config.toml
encoder_arch = "convnext"
model = "image VAE"
dataset = "photos with spoken descriptions (Open Images, Localized Narratives)"
train_examples = 203450
image_size = 32
crop_scale_min = 1
horizontal_flip = true
translate = 0.06
rotation_deg = 10
color_jitter = 0.1
bottleneck = "kl"
downsampling_factor = 8
encoder_isotropic = false
encoder_norm = "layernorm"
encoder_activation = "gelu"
encoder_mlp_ratio = 4
encoder_inner_norm = false
encoder_patch_size = [2, 2]
encoder_depths = [3, 3, 3]
encoder_widths = [48, 96, 192]
encoder_kernel_size = 7
loss = "mse"
latent_channels = 4
decoder_norm = "batchnorm"
decoder_activation = "silu"
decoder_widths = [48, 96, 144, 192]
decoder_blocks_per_level = 3
decoder_block = "basic"
decoder_dropout = 0.05
decoder_attention = false
decoder_upsampling = "nearest_conv"
kl_weight = 0.01
init = "xavier_uniform"
residual_init = "zero_last"
optimizer = "muon"
muon_scale = "match_rms_adamw"
learning_rate = 0.0058
momentum = 0.9
nesterov = true
orthogonalizer = "newton_schulz_5"
adamw_lr_other_params = 0.0012
max_grad_norm = 5.0
max_steps = 5000
batch_size = 128
epochs = 3.1
lr_schedule = "step"
warmup_steps = 150
weight_decay = 0.04
adamw_weight_decay_other_params = 0.01
Rows from block 4 of the decoder, named by matrix and row number. Rows with one number belong to one channel. Each number is 200 + 30 x the weight over the matrix's rms, rounded and kept within 0 to 999. All counts start at 0.
# convs0: first 3x3 conv (decoder.decb.0.2.convs.0.weight, 144x144x3x3), inputs 126-139, a 3x3 kernel for each
# convs1: second 3x3 conv (decoder.decb.0.2.convs.1.weight, 144x144x3x3, transposed), outputs 126-139, a 3x3 kernel for each
convs0.102,205,196,196,178,199,185,205,241,229,167,155,163,198,246,184,225,231,186,215,251,190,217,230,152,205,210,209,190,217,221,203,224,222,192,206,216,220,177,196,223,150,193,174,226,221,186,219,234,170,230,184,162,209,199,195,217,167,228,217,163,246,166,188,142,204,152,275,240,201,181,215,239,170,142,163,205,213,231,236,197,211,226,214,184,199,259,201,192,207,192,161,210,177,240,219,216,208,256,169,207,170,190,176,189,211,179,200,199,210,191,167,255,253,191,182,185,192,207,234,173,290,226,209,178,206,181
convs1.102,150,178,204,188,170,246,175,160,140,215,176,201,219,209,218,225,234,193,244,134,146,201,199,148,167,176,172,216,130,153,128,231,141,182,208,206,207,191,189,279,161,198,226,168,197,183,259,213,182,187,236,149,169,217,182,164,138,235,176,179,167,208,191,166,200,177,158,172,154,161,193,219,183,194,209,195,189,145,195,287,191,195,188,211,246,157,145,218,175,191,168,222,171,212,189,181,223,163,173,242,197,201,239,194,186,218,211,205,210,203,228,158,176,165,259,173,225,150,229,216,178,133,181,194,156,236
convs0.103,232,187,195,228,235,211,224,188,196,256,254,213,167,192,230,230,189,203,178,203,225,244,232,212,216,184,149,193,232,233,174,183,173,194,145,140,202,153,197,227,214,270,169,147,259,209,215,202,215,209,216,200,235,253,168,228,152,164,169,113,189,180,165,202,167,217,213,251,235,182,196,148,209,210,223,228,205,174,194,195,277,202,242,235,164,205,243,238,206,207,133,203,181,239,184,270,194,190,208,261,205,265,205,160,229,211,197,232,176,235,212,206,255,209,208,218,189,235,200,178,227,256,185,170,220,185
convs1.103,179,200,194,182,192,166,223,155,224,216,220,187,217,207,179,211,176,237,222,251,188,191,196,179,186,223,193,202,253,186,241,261,206,227,170,197,190,193,207,171,165,157,255,220,210,194,166,229,201,214,235,175,186,140,238,201,148,294,236,214,200,200,214,194,253,204,241,224,244,196,279,205,168,169,173,203,205,186,190,198,155,157,244,183,169,175,191,149,162,198,187,188,166,234,204,149,180,227,223,211,199,171,279,218,180,168,216,158,180,180,230,150,166,204,215,190,216,156,197,196,187,127,198,167,213,193
convs0.104,236,214,244,222,242,205,152,157,173,178,179,222,223,236,203,212,144,153,153,223,234,204,200,191,191,212,180,181,193,210,218,208,162,211,216,189,217,250,182,191,209,220,208,215,208,181,155,187,209,188,212,211,177,165,196,332,196,277,202,208,193,198,216,173,260,149,235,250,240,215,215,213,172,214,172,174,154,228,228,205,206,212,218,186,198,186,189,170,196,192,151,207,184,199,217,246,151,190,192,190,166,235,186,154,208,221,199,205,208,250,223,232,250,194,160,190,200,199,247,183,221,224,188,162,178,203
convs1.104,181,178,242,231,181,185,203,176,144,276,211,162,243,247,241,231,185,202,206,234,196,182,224,205,193,213,246,198,142,188,237,184,151,211,176,216,216,136,267,178,192,160,237,190,191,211,194,216,231,222,176,225,217,216,236,207,210,192,187,91,201,130,173,131,145,158,188,215,228,180,213,218,152,220,118,179,235,260,181,192,185,186,202,311,213,247,176,204,191,219,167,237,235,189,192,189,211,217,229,208,225,217,197,271,226,158,256,242,178,184,254,201,215,216,208,157,202,200,179,210,200,179,168,257,164,185
convs0.105,225,194,164,226,195,190,235,190,206,176,182,214,228,212,220,197,204,209,170,228,194,215,213,199,173,162,191,175,167,189,187,136,176,230,195,228,213,207,214,199,222,164,251,206,248,236,218,185,172,185,220,240,198,208,265,183,198,215,214,220,191,224,227,179,197,210,192,125,139,209,209,203,274,189,219,239,219,241,249,203,235,257,218,238,197,184,172,192,180,188,216,199,202,173,232,186,230,215,203,210,217,232,219,234,224,157,187,208,217,231,231,229,210,222,188,185,226,184,146,234,232,134,156,270,183,204
convs1.105,167,180,216,259,211,159,219,222,230,196,264,164,191,212,212,207,202,167,220,201,184,212,222,252,208,179,221,190,185,190,215,220,180,220,214,218,139,195,107,183,205,118,241,232,136,218,187,194,196,176,181,194,184,222,198,134,182,241,163,159,212,200,144,194,217,186,230,237,185,219,202,226,175,158,158,117,147,162,173,174,166,234,202,246,215,192,185,203,202,213,197,188,253,199,225,217,158,204,189,221,237,171,220,144,221,208,159,237,212,210,212,144,189,171,208,204,228,184,211,211,196,169,193,208,247,198
convs0.106,190,191,189,215,217,211,197,223,220,239,224,253,208,209,191,183,155,184,200,211,177,190,175,206,217,205,197,240,200,187,262,213,189,188,184,135,171,249,193,182,223,193,213,245,198,164,198,211,215,179,191,211,198,169,168,141,235,207,144,207,176,222,262,192,196,175,234,200,184,175,163,174,224,222,219,221,191,148,198,222,187,196,174,218,193,196,210,228,185,196,192,198,195,253,182,187,224,178,122,214,196,213,181,157,184,150,169,182,198,182,163,198,184,161,230,201,196,223,176,153,244,203,241,191,158,198
convs1.106,227,193,196,243,205,215,203,196,201,205,226,195,115,156,170,210,199,197,200,206,166,207,257,226,188,264,203,234,211,188,212,187,143,190,189,200,200,206,214,244,204,203,170,177,230,257,215,191,248,168,194,186,215,189,232,188,240,209,204,237,210,169,227,241,208,189,250,216,163,237,209,170,195,169,158,208,199,201,222,245,202,202,219,198,252,182,258,181,208,179,246,192,165,213,189,150,229,195,193,203,229,197,239,248,191,211,178,197,197,202,195,269,208,201,179,174,196,188,171,181,210,208,145,235,161,182
convs0.107,208,226,206,203,242,226,188,198,176,245,179,175,187,221,216,189,178,147,176,137,235,216,213,253,204,202,211,159,211,230,177,163,213,210,197,238,186,263,173,205,235,155,240,164,201,266,195,251,199,218,206,195,210,215,137,195,147,122,147,246,144,204,158,251,218,174,216,253,238,204,234,221,162,181,150,200,229,202,201,237,175,248,237,190,202,196,196,183,195,167,209,205,188,214,171,180,223,198,177,220,222,217,276,233,234,184,172,240,233,198,167,224,212,195,159,150,149,231,197,184,180,257,211,240,208,208
convs1.107,284,180,204,145,183,178,146,165,177,212,197,218,192,173,202,200,187,185,178,213,241,188,199,181,223,212,215,133,226,176,198,226,240,143,191,193,159,118,211,178,198,207,189,208,149,195,208,177,140,213,192,246,188,163,235,211,255,163,292,281,222,276,209,156,209,170,207,227,224,228,218,173,247,175,172,207,170,210,248,202,222,240,232,173,214,219,162,201,235,200,249,190,182,233,170,175,176,237,265,149,216,203,157,209,207,180,211,164,170,237,179,214,208,198,194,214,194,208,216,186,150,154,200,163,207,205
convs0.108,191,215,218,214,209,233,181,185,192,218,179,196,205,170,198,202,186,230,178,199,234,182,238,204,180,174,168,187,178,190,216,211,165,203,198,187,183,241,190,252,193,206,231,175,192,186,213,217,176,219,200,166,165,175,234,193,218,207,217,208,207,210,154,181,218,272,222,273,205,202,228,210,179,175,211,184,235,212,189,205,224,163,246,172,167,230,223,202,201,198,201,222,155,219,242,217,209,212,176,214,260,178,195,232,251,218,141,246,208,226,250,222,227,218,185,207,212,174,145,247,216,251,160,174,196,219
convs1.108,225,180,193,245,174,219,184,192,177,226,221,188,232,188,170,188,206,199,234,263,225,193,217,215,232,190,163,188,184,187,220,248,211,228,191,191,198,259,115,256,223,183,207,173,233,180,220,218,190,224,216,182,176,186,215,147,136,238,210,187,214,212,172,164,223,159,226,133,217,196,180,204,228,209,257,151,184,213,175,256,178,198,156,146,230,181,202,212,192,205,185,206,186,161,254,206,199,139,192,166,220,165,160,222,215,192,147,193,189,173,217,188,188,165,221,214,201,207,183,165,206,151,246,164,229,205
convs0.109,191,170,188,213,181,180,217,187,172,169,181,209,216,176,174,214,181,196,212,238,180,189,191,190,164,228,206,161,178,166,247,170,167,239,216,223,217,212,214,233,191,184,184,187,208,197,179,212,203,211,216,227,195,163,182,188,212,197,202,163,260,225,126,213,206,191,235,156,164,250,272,230,185,226,176,144,185,161,179,224,206,189,191,202,197,133,171,195,199,197,242,231,196,165,184,187,180,212,241,187,196,195,196,203,177,200,208,177,193,206,180,210,176,168,234,205,191,225,181,208,224,78,153,213,195,168
convs1.109,180,175,168,191,214,234,216,183,168,195,205,230,251,233,247,238,186,161,174,169,227,196,192,187,202,186,199,195,229,190,208,174,174,228,217,226,202,205,152,173,140,121,177,217,111,201,179,203,115,122,172,166,165,192,217,215,202,217,225,234,236,193,210,177,141,176,187,196,130,202,216,179,209,261,236,172,215,236,212,158,223,198,217,163,182,218,192,197,178,196,143,191,166,162,187,192,177,184,153,212,180,189,210,190,202,209,201,216,141,231,167,166,211,172,214,180,201,194,208,183,258,283,222,215,182,214
convs0.110,202,177,162,204,168,179,180,171,152,218,164,152,247,193,186,230,217,202,248,231,193,209,188,198,230,179,228,199,214,245,180,193,185,222,220,218,214,172,155,173,204,184,219,176,190,198,172,159,221,217,177,224,214,158,135,186,284,185,189,254,218,194,343,250,186,186,187,183,177,216,164,176,205,226,146,241,184,178,241,213,216,187,170,185,194,198,208,198,205,146,219,195,238,215,181,182,170,209,233,194,194,216,189,237,218,287,182,228,241,165,172,193,195,193,221,235,209,318,213,197,249,182,193,159,224,195
convs1.110,166,195,197,132,214,201,192,217,211,132,210,236,132,228,220,246,250,201,162,194,176,167,189,155,141,198,186,141,219,179,183,215,215,140,199,163,172,255,215,224,191,219,212,216,218,193,156,186,211,218,213,250,273,233,158,206,242,146,217,236,190,203,241,222,217,210,224,190,242,203,231,222,230,234,199,210,182,165,256,184,224,223,167,147,187,206,176,215,247,195,195,170,244,148,196,173,182,174,209,217,188,219,164,162,235,135,187,222,177,190,172,223,196,232,220,223,177,200,195,202,214,203,107,240,167,128
convs0.111,212,233,258,208,198,186,209,154,161,152,151,173,231,220,206,187,211,275,186,201,229,157,251,265,215,163,165,207,208,170,212,195,183,210,188,205,210,190,266,189,163,181,175,183,156,187,147,157,200,165,176,229,207,210,222,215,218,234,208,143,209,164,106,166,137,189,214,181,238,222,138,121,256,206,188,215,259,233,238,229,209,216,229,221,232,145,186,196,167,172,217,215,162,212,185,203,167,181,187,177,208,172,143,206,265,225,173,182,203,216,252,202,214,230,246,165,192,202,215,180,146,222,209,170,229,189
convs1.111,168,164,195,262,181,225,215,175,164,163,150,149,214,198,286,190,215,189,219,207,195,204,159,172,232,180,224,217,201,193,231,193,206,188,183,225,220,180,209,204,216,170,171,195,213,202,146,196,260,201,209,252,229,227,227,214,177,245,242,193,183,211,163,210,221,179,220,207,197,162,234,215,149,187,159,164,158,223,197,149,183,214,198,231,253,199,148,166,184,200,246,176,201,193,245,220,210,226,203,155,225,196,183,235,224,161,182,188,167,205,183,213,198,208,177,212,186,155,225,245,294,188,203,233,209,196
convs0.112,221,182,174,190,193,194,230,211,188,237,224,153,234,159,246,224,222,182,214,244,213,170,222,157,215,236,185,181,185,205,209,163,211,216,201,194,209,196,215,251,183,199,270,246,230,165,220,226,185,203,224,257,257,250,142,157,238,163,202,190,134,236,173,195,111,199,222,168,175,216,263,205,215,182,248,191,231,211,221,218,188,212,177,192,207,204,223,163,224,185,205,181,183,185,199,199,158,215,186,135,225,172,204,181,225,154,78,196,201,213,241,221,206,199,207,211,183,263,102,150,183,178,175,173,251,199
convs1.112,208,195,223,221,217,181,217,202,223,216,205,164,167,188,184,141,209,223,193,211,163,267,233,249,178,158,194,202,185,198,184,222,227,194,178,193,169,136,182,236,249,192,165,156,177,142,142,189,179,178,222,209,190,233,241,209,220,232,221,241,171,196,203,195,185,235,224,197,215,157,227,225,277,193,184,227,157,174,232,200,182,192,208,225,214,189,233,170,211,210,170,177,208,225,225,232,233,185,211,222,238,221,182,226,215,182,202,237,225,188,202,193,175,216,231,162,185,223,188,188,192,171,152,198,204,159
convs0.113,229,215,169,234,214,161,209,172,134,183,224,212,183,260,213,231,200,201,223,203,179,231,254,224,198,234,249,176,189,190,198,186,201,199,155,170,118,243,207,234,149,201,256,132,154,202,197,204,190,165,150,140,162,159,210,151,200,159,119,171,196,254,139,210,226,203,184,188,183,162,171,199,176,194,231,172,222,195,263,285,214,221,206,211,247,212,193,208,183,168,225,146,180,234,196,217,167,263,193,187,215,188,228,169,162,265,162,259,209,252,206,229,225,176,204,222,196,180,161,180,209,240,141,230,235,176
convs1.113,235,224,227,244,199,185,239,229,201,185,179,219,174,120,221,251,193,197,132,165,179,161,133,146,226,184,187,201,222,208,192,212,199,219,227,253,240,246,174,243,254,195,214,177,182,206,230,239,219,248,254,201,203,163,222,148,214,210,179,217,142,240,178,181,245,200,186,216,227,173,241,209,165,115,229,195,183,236,219,204,170,164,209,168,182,201,136,219,204,215,227,194,216,176,186,146,201,210,222,194,245,202,229,185,198,195,177,133,198,190,222,182,184,193,235,180,195,193,174,179,197,177,203,206,207,215
convs0.114,192,195,244,193,228,278,219,218,234,221,245,221,265,215,141,201,211,206,200,219,215,204,212,249,146,214,176,188,185,192,222,154,189,197,158,173,179,189,148,205,228,209,151,208,237,164,216,212,189,201,205,204,178,171,202,267,187,130,229,261,148,202,118,186,170,191,157,193,196,223,239,217,187,197,278,161,174,221,195,211,208,182,167,210,197,211,225,198,174,216,189,224,211,206,258,208,179,197,213,196,233,222,208,181,188,235,231,238,146,131,184,176,172,199,228,233,206,192,211,172,169,204,168,165,191,199
convs1.114,186,209,192,190,199,236,156,150,184,199,166,177,226,142,177,186,170,185,154,254,206,185,230,200,212,183,213,253,242,204,252,223,175,201,206,186,211,206,252,236,195,225,207,161,207,252,212,164,206,207,183,179,198,233,228,227,205,171,143,208,206,187,193,161,170,199,204,183,201,203,233,216,222,216,217,234,258,233,221,250,239,174,206,218,223,234,206,131,205,153,215,194,150,179,158,209,236,240,192,202,211,186,231,262,217,212,194,163,175,201,208,222,223,218,194,247,263,204,178,162,239,207,182,212,235,184
convs0.115,186,178,170,203,219,192,169,202,175,178,157,185,143,164,190,200,155,223,192,174,172,147,144,182,190,197,207,170,182,162,176,180,170,184,187,188,226,200,191,188,196,202,177,191,192,197,215,190,229,199,187,229,215,179,193,182,214,211,154,244,193,203,225,223,235,177,227,171,193,220,159,214,196,218,181,187,233,161,201,254,194,178,182,176,197,188,172,200,226,168,198,148,168,184,218,237,187,153,174,201,206,198,215,235,212,211,163,157,202,190,160,190,178,172,183,176,201,186,216,215,198,213,180,254,240,218
convs1.115,169,207,197,184,191,206,199,219,216,172,219,218,186,239,240,208,291,235,186,222,223,199,226,194,196,199,184,224,276,234,190,186,192,207,222,207,215,188,235,204,224,185,204,188,146,224,213,203,187,191,160,226,214,164,196,200,155,213,188,182,190,218,189,191,169,185,211,227,138,187,165,194,208,169,139,235,197,187,131,180,149,151,211,169,197,214,197,232,247,231,249,203,227,160,175,180,206,232,233,215,198,202,181,210,215,168,198,182,210,157,178,158,152,162,248,189,176,187,168,141,206,154,155,214,225,238
convs0.116,227,191,235,212,162,222,179,206,207,209,201,218,182,211,184,222,187,190,157,227,181,174,166,215,180,193,228,155,175,176,165,172,181,180,185,184,221,199,162,205,139,189,252,195,209,151,231,236,173,215,227,220,204,192,164,236,143,205,235,198,242,199,215,199,223,148,164,230,216,182,155,216,222,179,225,176,250,239,242,205,205,197,284,212,194,185,181,225,228,221,182,210,140,219,193,179,188,237,209,186,311,177,193,218,290,223,192,252,211,243,248,210,221,213,190,191,206,155,178,184,224,224,215,167,228,187
convs1.116,242,158,214,235,204,174,154,229,242,230,211,123,252,167,226,218,158,208,213,190,178,203,241,261,233,192,180,226,179,244,209,208,239,208,257,229,175,165,203,182,216,201,221,211,213,199,150,210,201,186,222,204,243,261,184,175,207,203,188,184,210,156,193,172,202,186,149,213,220,194,141,180,208,202,193,183,202,210,116,131,162,201,202,196,185,172,175,170,136,190,149,174,136,281,216,201,248,282,204,185,204,163,130,175,177,182,166,179,173,191,198,243,148,201,155,200,204,201,215,207,221,199,209,185,220,222
convs0.117,171,187,186,185,228,184,189,211,207,178,142,144,174,203,161,195,205,171,181,243,233,191,222,212,171,202,202,202,161,171,207,184,216,217,222,198,207,187,204,149,225,185,189,199,181,199,186,192,227,204,175,218,225,185,225,199,180,233,249,195,226,254,196,233,251,255,131,221,155,204,219,209,240,228,227,149,193,212,208,178,199,168,206,228,161,247,172,212,205,210,244,228,148,236,216,164,189,193,188,122,213,252,179,196,183,167,149,163,206,256,256,168,213,203,174,207,209,205,227,191,204,228,192,181,226,240
convs1.117,207,171,209,214,184,225,227,199,199,182,186,196,267,220,231,221,244,174,178,194,226,178,189,200,168,201,247,154,190,190,144,214,178,192,218,215,225,213,174,143,143,216,166,158,184,231,223,210,223,194,181,241,203,163,171,129,109,217,180,143,202,211,198,223,192,192,192,197,218,179,177,197,208,213,244,216,200,245,183,225,218,190,186,202,164,232,198,194,187,233,265,192,219,233,181,183,249,194,164,182,247,256,235,213,205,138,232,214,159,186,181,176,220,212,200,146,189,167,201,243,199,175,167,202,142,163
convs0.118,169,223,196,187,188,168,195,196,196,223,218,191,214,219,199,178,182,205,208,237,184,267,226,177,220,223,190,191,195,193,222,227,245,231,208,215,162,176,203,227,242,223,150,200,161,179,158,178,191,210,243,163,146,170,182,180,234,140,175,156,238,241,243,201,208,188,163,219,230,140,136,145,200,224,238,187,174,243,248,222,180,176,187,186,175,147,153,205,206,215,239,181,171,187,201,181,196,186,212,268,256,169,186,206,152,191,174,202,166,175,150,175,177,182,199,210,215,194,184,192,238,226,226,186,174,235
convs1.118,217,180,192,197,216,248,170,178,169,190,180,187,95,118,153,181,197,170,211,221,233,203,218,191,193,181,189,141,205,164,157,174,169,258,233,177,221,236,219,179,144,205,244,229,245,233,220,212,183,185,181,232,273,284,176,172,188,189,192,209,183,169,198,222,253,220,203,199,228,216,221,228,187,205,220,166,179,180,217,183,192,244,204,194,208,237,243,233,226,239,263,218,192,219,246,181,204,210,195,251,209,152,254,199,201,224,134,219,182,167,185,183,227,206,278,252,210,175,205,159,167,207,246,175,182,217
convs0.119,219,232,240,227,203,211,179,197,198,173,189,230,221,290,249,206,189,211,227,180,193,201,200,167,231,217,176,198,243,247,186,178,149,167,215,186,214,185,156,214,217,198,158,238,202,160,204,221,208,196,192,208,226,197,189,138,174,183,185,227,170,204,193,139,194,208,208,201,251,169,171,181,199,167,202,160,183,242,192,213,242,240,280,241,201,253,227,132,158,223,194,214,206,159,199,204,170,231,215,181,257,180,190,204,167,164,210,220,193,175,193,200,195,192,204,187,166,194,208,214,212,216,170,191,187,178
convs1.119,168,182,244,197,193,175,206,193,206,180,172,165,128,107,173,202,252,208,170,177,157,163,177,178,212,237,196,225,179,189,243,221,201,155,177,167,178,175,205,196,173,184,211,207,179,178,162,133,199,200,248,163,217,191,178,211,196,192,218,260,174,249,222,217,193,187,180,144,187,144,218,235,196,155,154,171,210,215,198,206,203,180,238,223,181,153,143,192,125,217,189,202,218,178,255,196,216,149,189,205,219,234,216,179,241,168,156,222,183,242,249,233,201,226,176,188,194,209,211,197,259,187,203,221,180,161
convs0.120,209,179,179,195,216,166,183,199,178,221,178,182,248,208,162,226,217,151,187,212,218,213,247,240,196,170,176,173,225,201,183,190,182,150,154,164,276,111,201,144,196,222,183,224,154,185,190,220,206,185,195,170,179,149,168,175,157,152,217,185,154,197,237,188,176,206,211,193,237,181,157,159,199,221,242,225,190,191,189,192,252,203,220,190,193,244,213,188,191,201,204,234,179,215,268,145,206,227,187,243,171,228,178,220,197,144,205,171,231,230,188,197,235,201,181,214,175,270,209,200,300,182,216,209,208,232
convs1.120,150,222,249,181,197,195,232,206,225,228,203,186,191,204,172,213,232,177,168,205,195,140,184,226,163,192,248,225,238,208,176,242,223,176,209,224,200,252,222,253,201,227,203,221,175,245,204,203,167,226,187,197,207,176,149,231,188,233,206,223,245,235,227,204,198,174,176,195,216,146,230,175,177,181,183,176,200,143,213,169,220,216,219,197,173,180,203,215,209,214,219,165,210,199,173,196,257,159,228,182,165,184,269,158,231,217,213,246,266,179,222,218,186,179,237,190,212,160,234,214,214,173,177,216,157,163
convs0.121,165,168,175,227,207,197,209,207,223,226,241,230,137,172,182,176,158,90,154,215,187,220,232,219,162,184,169,223,235,185,211,204,172,215,213,207,178,193,190,179,209,208,180,222,168,170,196,188,214,246,218,210,202,176,171,185,190,182,177,193,208,223,198,133,173,161,212,183,222,175,185,196,172,149,180,182,198,205,238,254,162,184,202,196,216,190,213,260,243,272,198,218,186,257,196,195,206,237,198,190,172,197,201,227,210,225,198,206,183,192,181,183,228,232,192,187,183,182,195,194,216,217,219,191,213,170
convs1.121,174,178,188,184,175,206,219,190,230,240,220,203,172,178,201,185,204,214,187,201,209,182,228,217,211,179,190,163,191,197,246,211,170,210,198,145,234,205,228,215,144,220,258,193,255,192,206,229,169,147,201,199,166,186,202,212,214,214,248,237,219,215,213,145,199,223,208,200,207,197,223,258,218,166,227,168,230,203,206,254,214,184,198,180,197,203,194,238,246,234,212,184,196,196,180,179,223,179,156,204,204,158,181,178,155,240,211,210,207,234,222,196,192,214,216,187,140,195,136,203,222,167,179,218,206,205
convs0.122,211,202,244,185,189,243,191,215,239,225,213,219,242,207,192,186,179,159,184,207,212,200,176,199,215,177,214,201,223,208,196,213,231,149,172,227,205,204,223,201,199,216,230,227,239,180,218,227,168,246,242,190,211,177,227,225,240,195,196,203,147,209,167,174,194,189,194,182,201,172,224,184,235,219,210,201,177,182,197,188,198,163,206,219,166,191,197,183,206,228,248,173,189,223,145,189,235,196,190,186,203,202,252,189,177,208,174,174,183,197,191,204,203,197,238,195,214,236,213,225,212,214,210,221,206,237
convs1.122,164,188,248,173,171,187,214,182,171,241,204,226,190,208,199,195,195,187,163,196,183,239,197,215,209,232,240,198,240,263,157,228,219,214,160,194,172,172,177,149,188,203,154,219,174,221,202,196,188,172,209,177,171,203,177,163,195,199,195,212,168,200,173,235,200,201,239,208,194,223,207,176,210,175,183,230,204,199,197,164,172,186,169,156,187,224,226,178,146,202,200,175,191,179,174,173,206,214,171,232,198,196,219,195,204,193,224,192,162,177,175,152,234,213,188,183,170,160,160,205,183,179,227,204,162,197
convs0.123,216,175,197,167,184,229,194,229,266,183,182,199,172,161,177,132,192,238,179,152,186,203,188,185,231,202,224,232,186,203,178,177,202,203,196,236,184,195,188,150,123,110,162,200,128,200,187,230,190,184,196,229,213,193,180,208,185,200,153,119,199,166,144,161,200,203,191,182,285,196,217,231,141,139,171,212,258,211,194,188,198,188,181,186,162,211,197,223,209,203,214,202,170,315,205,191,238,137,106,182,151,198,219,209,187,205,195,197,221,198,223,176,155,188,159,164,203,143,188,148,189,187,200,175,206,195
convs1.123,203,186,249,206,179,165,203,220,195,227,253,263,220,224,230,200,197,203,227,186,181,217,186,167,249,218,212,212,220,197,192,219,277,172,191,178,188,220,190,258,255,263,188,204,215,192,181,215,197,188,222,169,217,240,209,227,222,227,179,211,235,199,223,172,218,224,173,212,210,195,189,199,184,164,165,219,161,179,248,256,175,168,142,228,221,204,202,209,227,215,263,228,204,264,206,108,208,200,172,181,222,214,197,195,193,232,186,243,227,248,229,197,244,205,187,189,189,215,197,229,222,208,184,236,233,225
convs0.124,214,213,226,178,219,235,182,210,213,224,195,198,203,191,227,176,200,232,162,197,189,148,210,209,131,169,158,192,234,193,207,236,198,202,223,206,232,208,192,213,169,235,242,163,223,174,175,216,185,194,200,169,221,220,214,191,193,204,169,197,242,211,231,196,161,170,202,209,180,188,198,190,203,130,206,221,182,214,196,157,194,190,192,214,166,174,229,179,219,203,219,205,177,186,224,147,182,207,152,121,210,151,115,194,177,148,146,189,203,183,200,186,198,230,158,158,171,226,214,175,228,157,171,278,165,173
convs1.124,146,171,197,159,217,236,128,202,184,225,208,161,214,232,216,198,249,181,242,261,244,241,210,258,234,225,285,191,209,227,194,159,186,218,163,181,215,199,204,207,214,159,148,244,136,181,159,212,201,197,187,250,230,242,178,197,194,196,191,190,180,222,149,179,167,205,213,189,208,226,233,192,250,249,226,160,224,236,169,232,234,218,195,234,180,242,247,172,227,204,255,220,212,228,194,188,206,217,201,205,268,229,192,280,234,183,186,238,249,226,212,217,214,174,211,212,192,241,194,178,270,210,174,192,192,154
convs0.125,199,227,218,212,205,252,168,192,220,175,189,215,223,237,209,188,182,177,195,225,210,203,193,217,186,166,191,170,208,192,200,185,198,198,195,200,141,242,171,191,227,185,140,245,175,249,181,170,211,155,155,216,195,210,143,214,247,224,248,195,194,170,205,247,226,248,124,122,218,192,165,204,160,182,227,195,190,224,188,209,227,243,250,194,217,192,188,212,154,182,236,214,233,213,252,210,227,162,210,166,221,146,184,245,176,174,290,83,224,187,178,158,160,219,162,177,188,229,186,203,178,182,216,272,174,254
convs1.125,192,184,239,176,189,235,171,200,238,213,169,192,186,171,163,184,162,202,220,241,214,198,170,232,254,225,211,179,158,190,107,186,154,237,204,200,210,217,212,179,178,194,189,204,227,199,204,202,260,212,225,245,263,192,200,194,217,179,210,228,205,183,227,204,197,219,209,177,228,178,219,202,206,237,205,206,252,196,164,220,236,250,225,243,146,204,190,212,153,180,209,161,200,180,160,175,183,197,175,257,191,210,226,141,272,215,212,241,216,241,256,162,224,236,234,264,244,216,159,185,210,224,184,232,240,143
convs0.126,208,181,144,236,235,164,199,235,177,172,192,190,157,197,218,154,162,164,197,199,183,221,265,215,171,205,183,197,198,181,190,186,203,224,221,193,148,151,138,135,188,113,172,170,144,217,189,137,197,206,178,217,191,145,248,222,158,262,198,224,190,191,177,158,164,171,208,210,206,168,198,192,172,184,177,188,218,156,213,211,180,199,236,224,165,159,180,233,194,191,246,197,198,303,199,281,209,187,197,213,210,139,222,234,149,266,201,201,182,199,173,192,237,215,195,216,228,162,218,166,224,220,252,142,204,200
convs1.126,189,216,231,240,212,184,224,188,190,205,222,244,195,234,252,242,214,175,234,208,196,200,150,212,182,206,213,211,226,208,180,222,235,175,243,174,245,220,210,269,219,237,180,228,262,202,180,191,173,182,200,203,192,164,160,190,229,226,180,165,208,187,172,189,173,231,171,169,158,201,237,215,191,193,212,198,226,205,217,210,188,219,188,203,196,191,244,174,220,212,194,190,168,140,155,165,214,170,189,220,197,138,246,194,170,194,203,218,159,187,182,150,145,189,209,178,179,191,179,245,239,169,177,202,172,218
convs0.127,191,234,190,184,160,173,180,182,196,162,193,235,214,174,161,209,241,192,199,144,186,205,221,171,247,215,208,227,232,235,202,205,181,206,180,183,197,194,196,207,247,179,203,207,184,216,210,190,193,187,143,184,188,199,161,210,282,228,242,306,194,229,218,214,213,228,181,189,227,216,230,264,235,217,174,199,202,207,199,188,135,191,212,213,202,211,179,185,228,181,173,187,185,180,201,171,205,270,259,203,212,187,215,199,194,203,143,226,208,191,170,175,198,206,215,237,246,221,155,222,172,199,196,224,219,225
convs1.127,224,215,218,246,223,245,200,232,196,175,161,189,167,192,205,168,181,222,204,178,175,255,229,220,207,240,210,226,195,186,194,215,244,182,184,202,199,172,169,204,226,248,228,196,175,158,173,188,238,197,213,188,175,214,153,160,164,165,119,165,170,205,225,193,228,205,199,222,215,216,184,224,202,240,215,248,210,169,161,217,216,252,187,208,172,146,176,242,161,180,164,150,141,238,185,208,210,193,207,231,229,175,206,181,200,198,199,180,214,166,169,178,218,209,251,200,180,231,174,177,217,202,191,218,239,242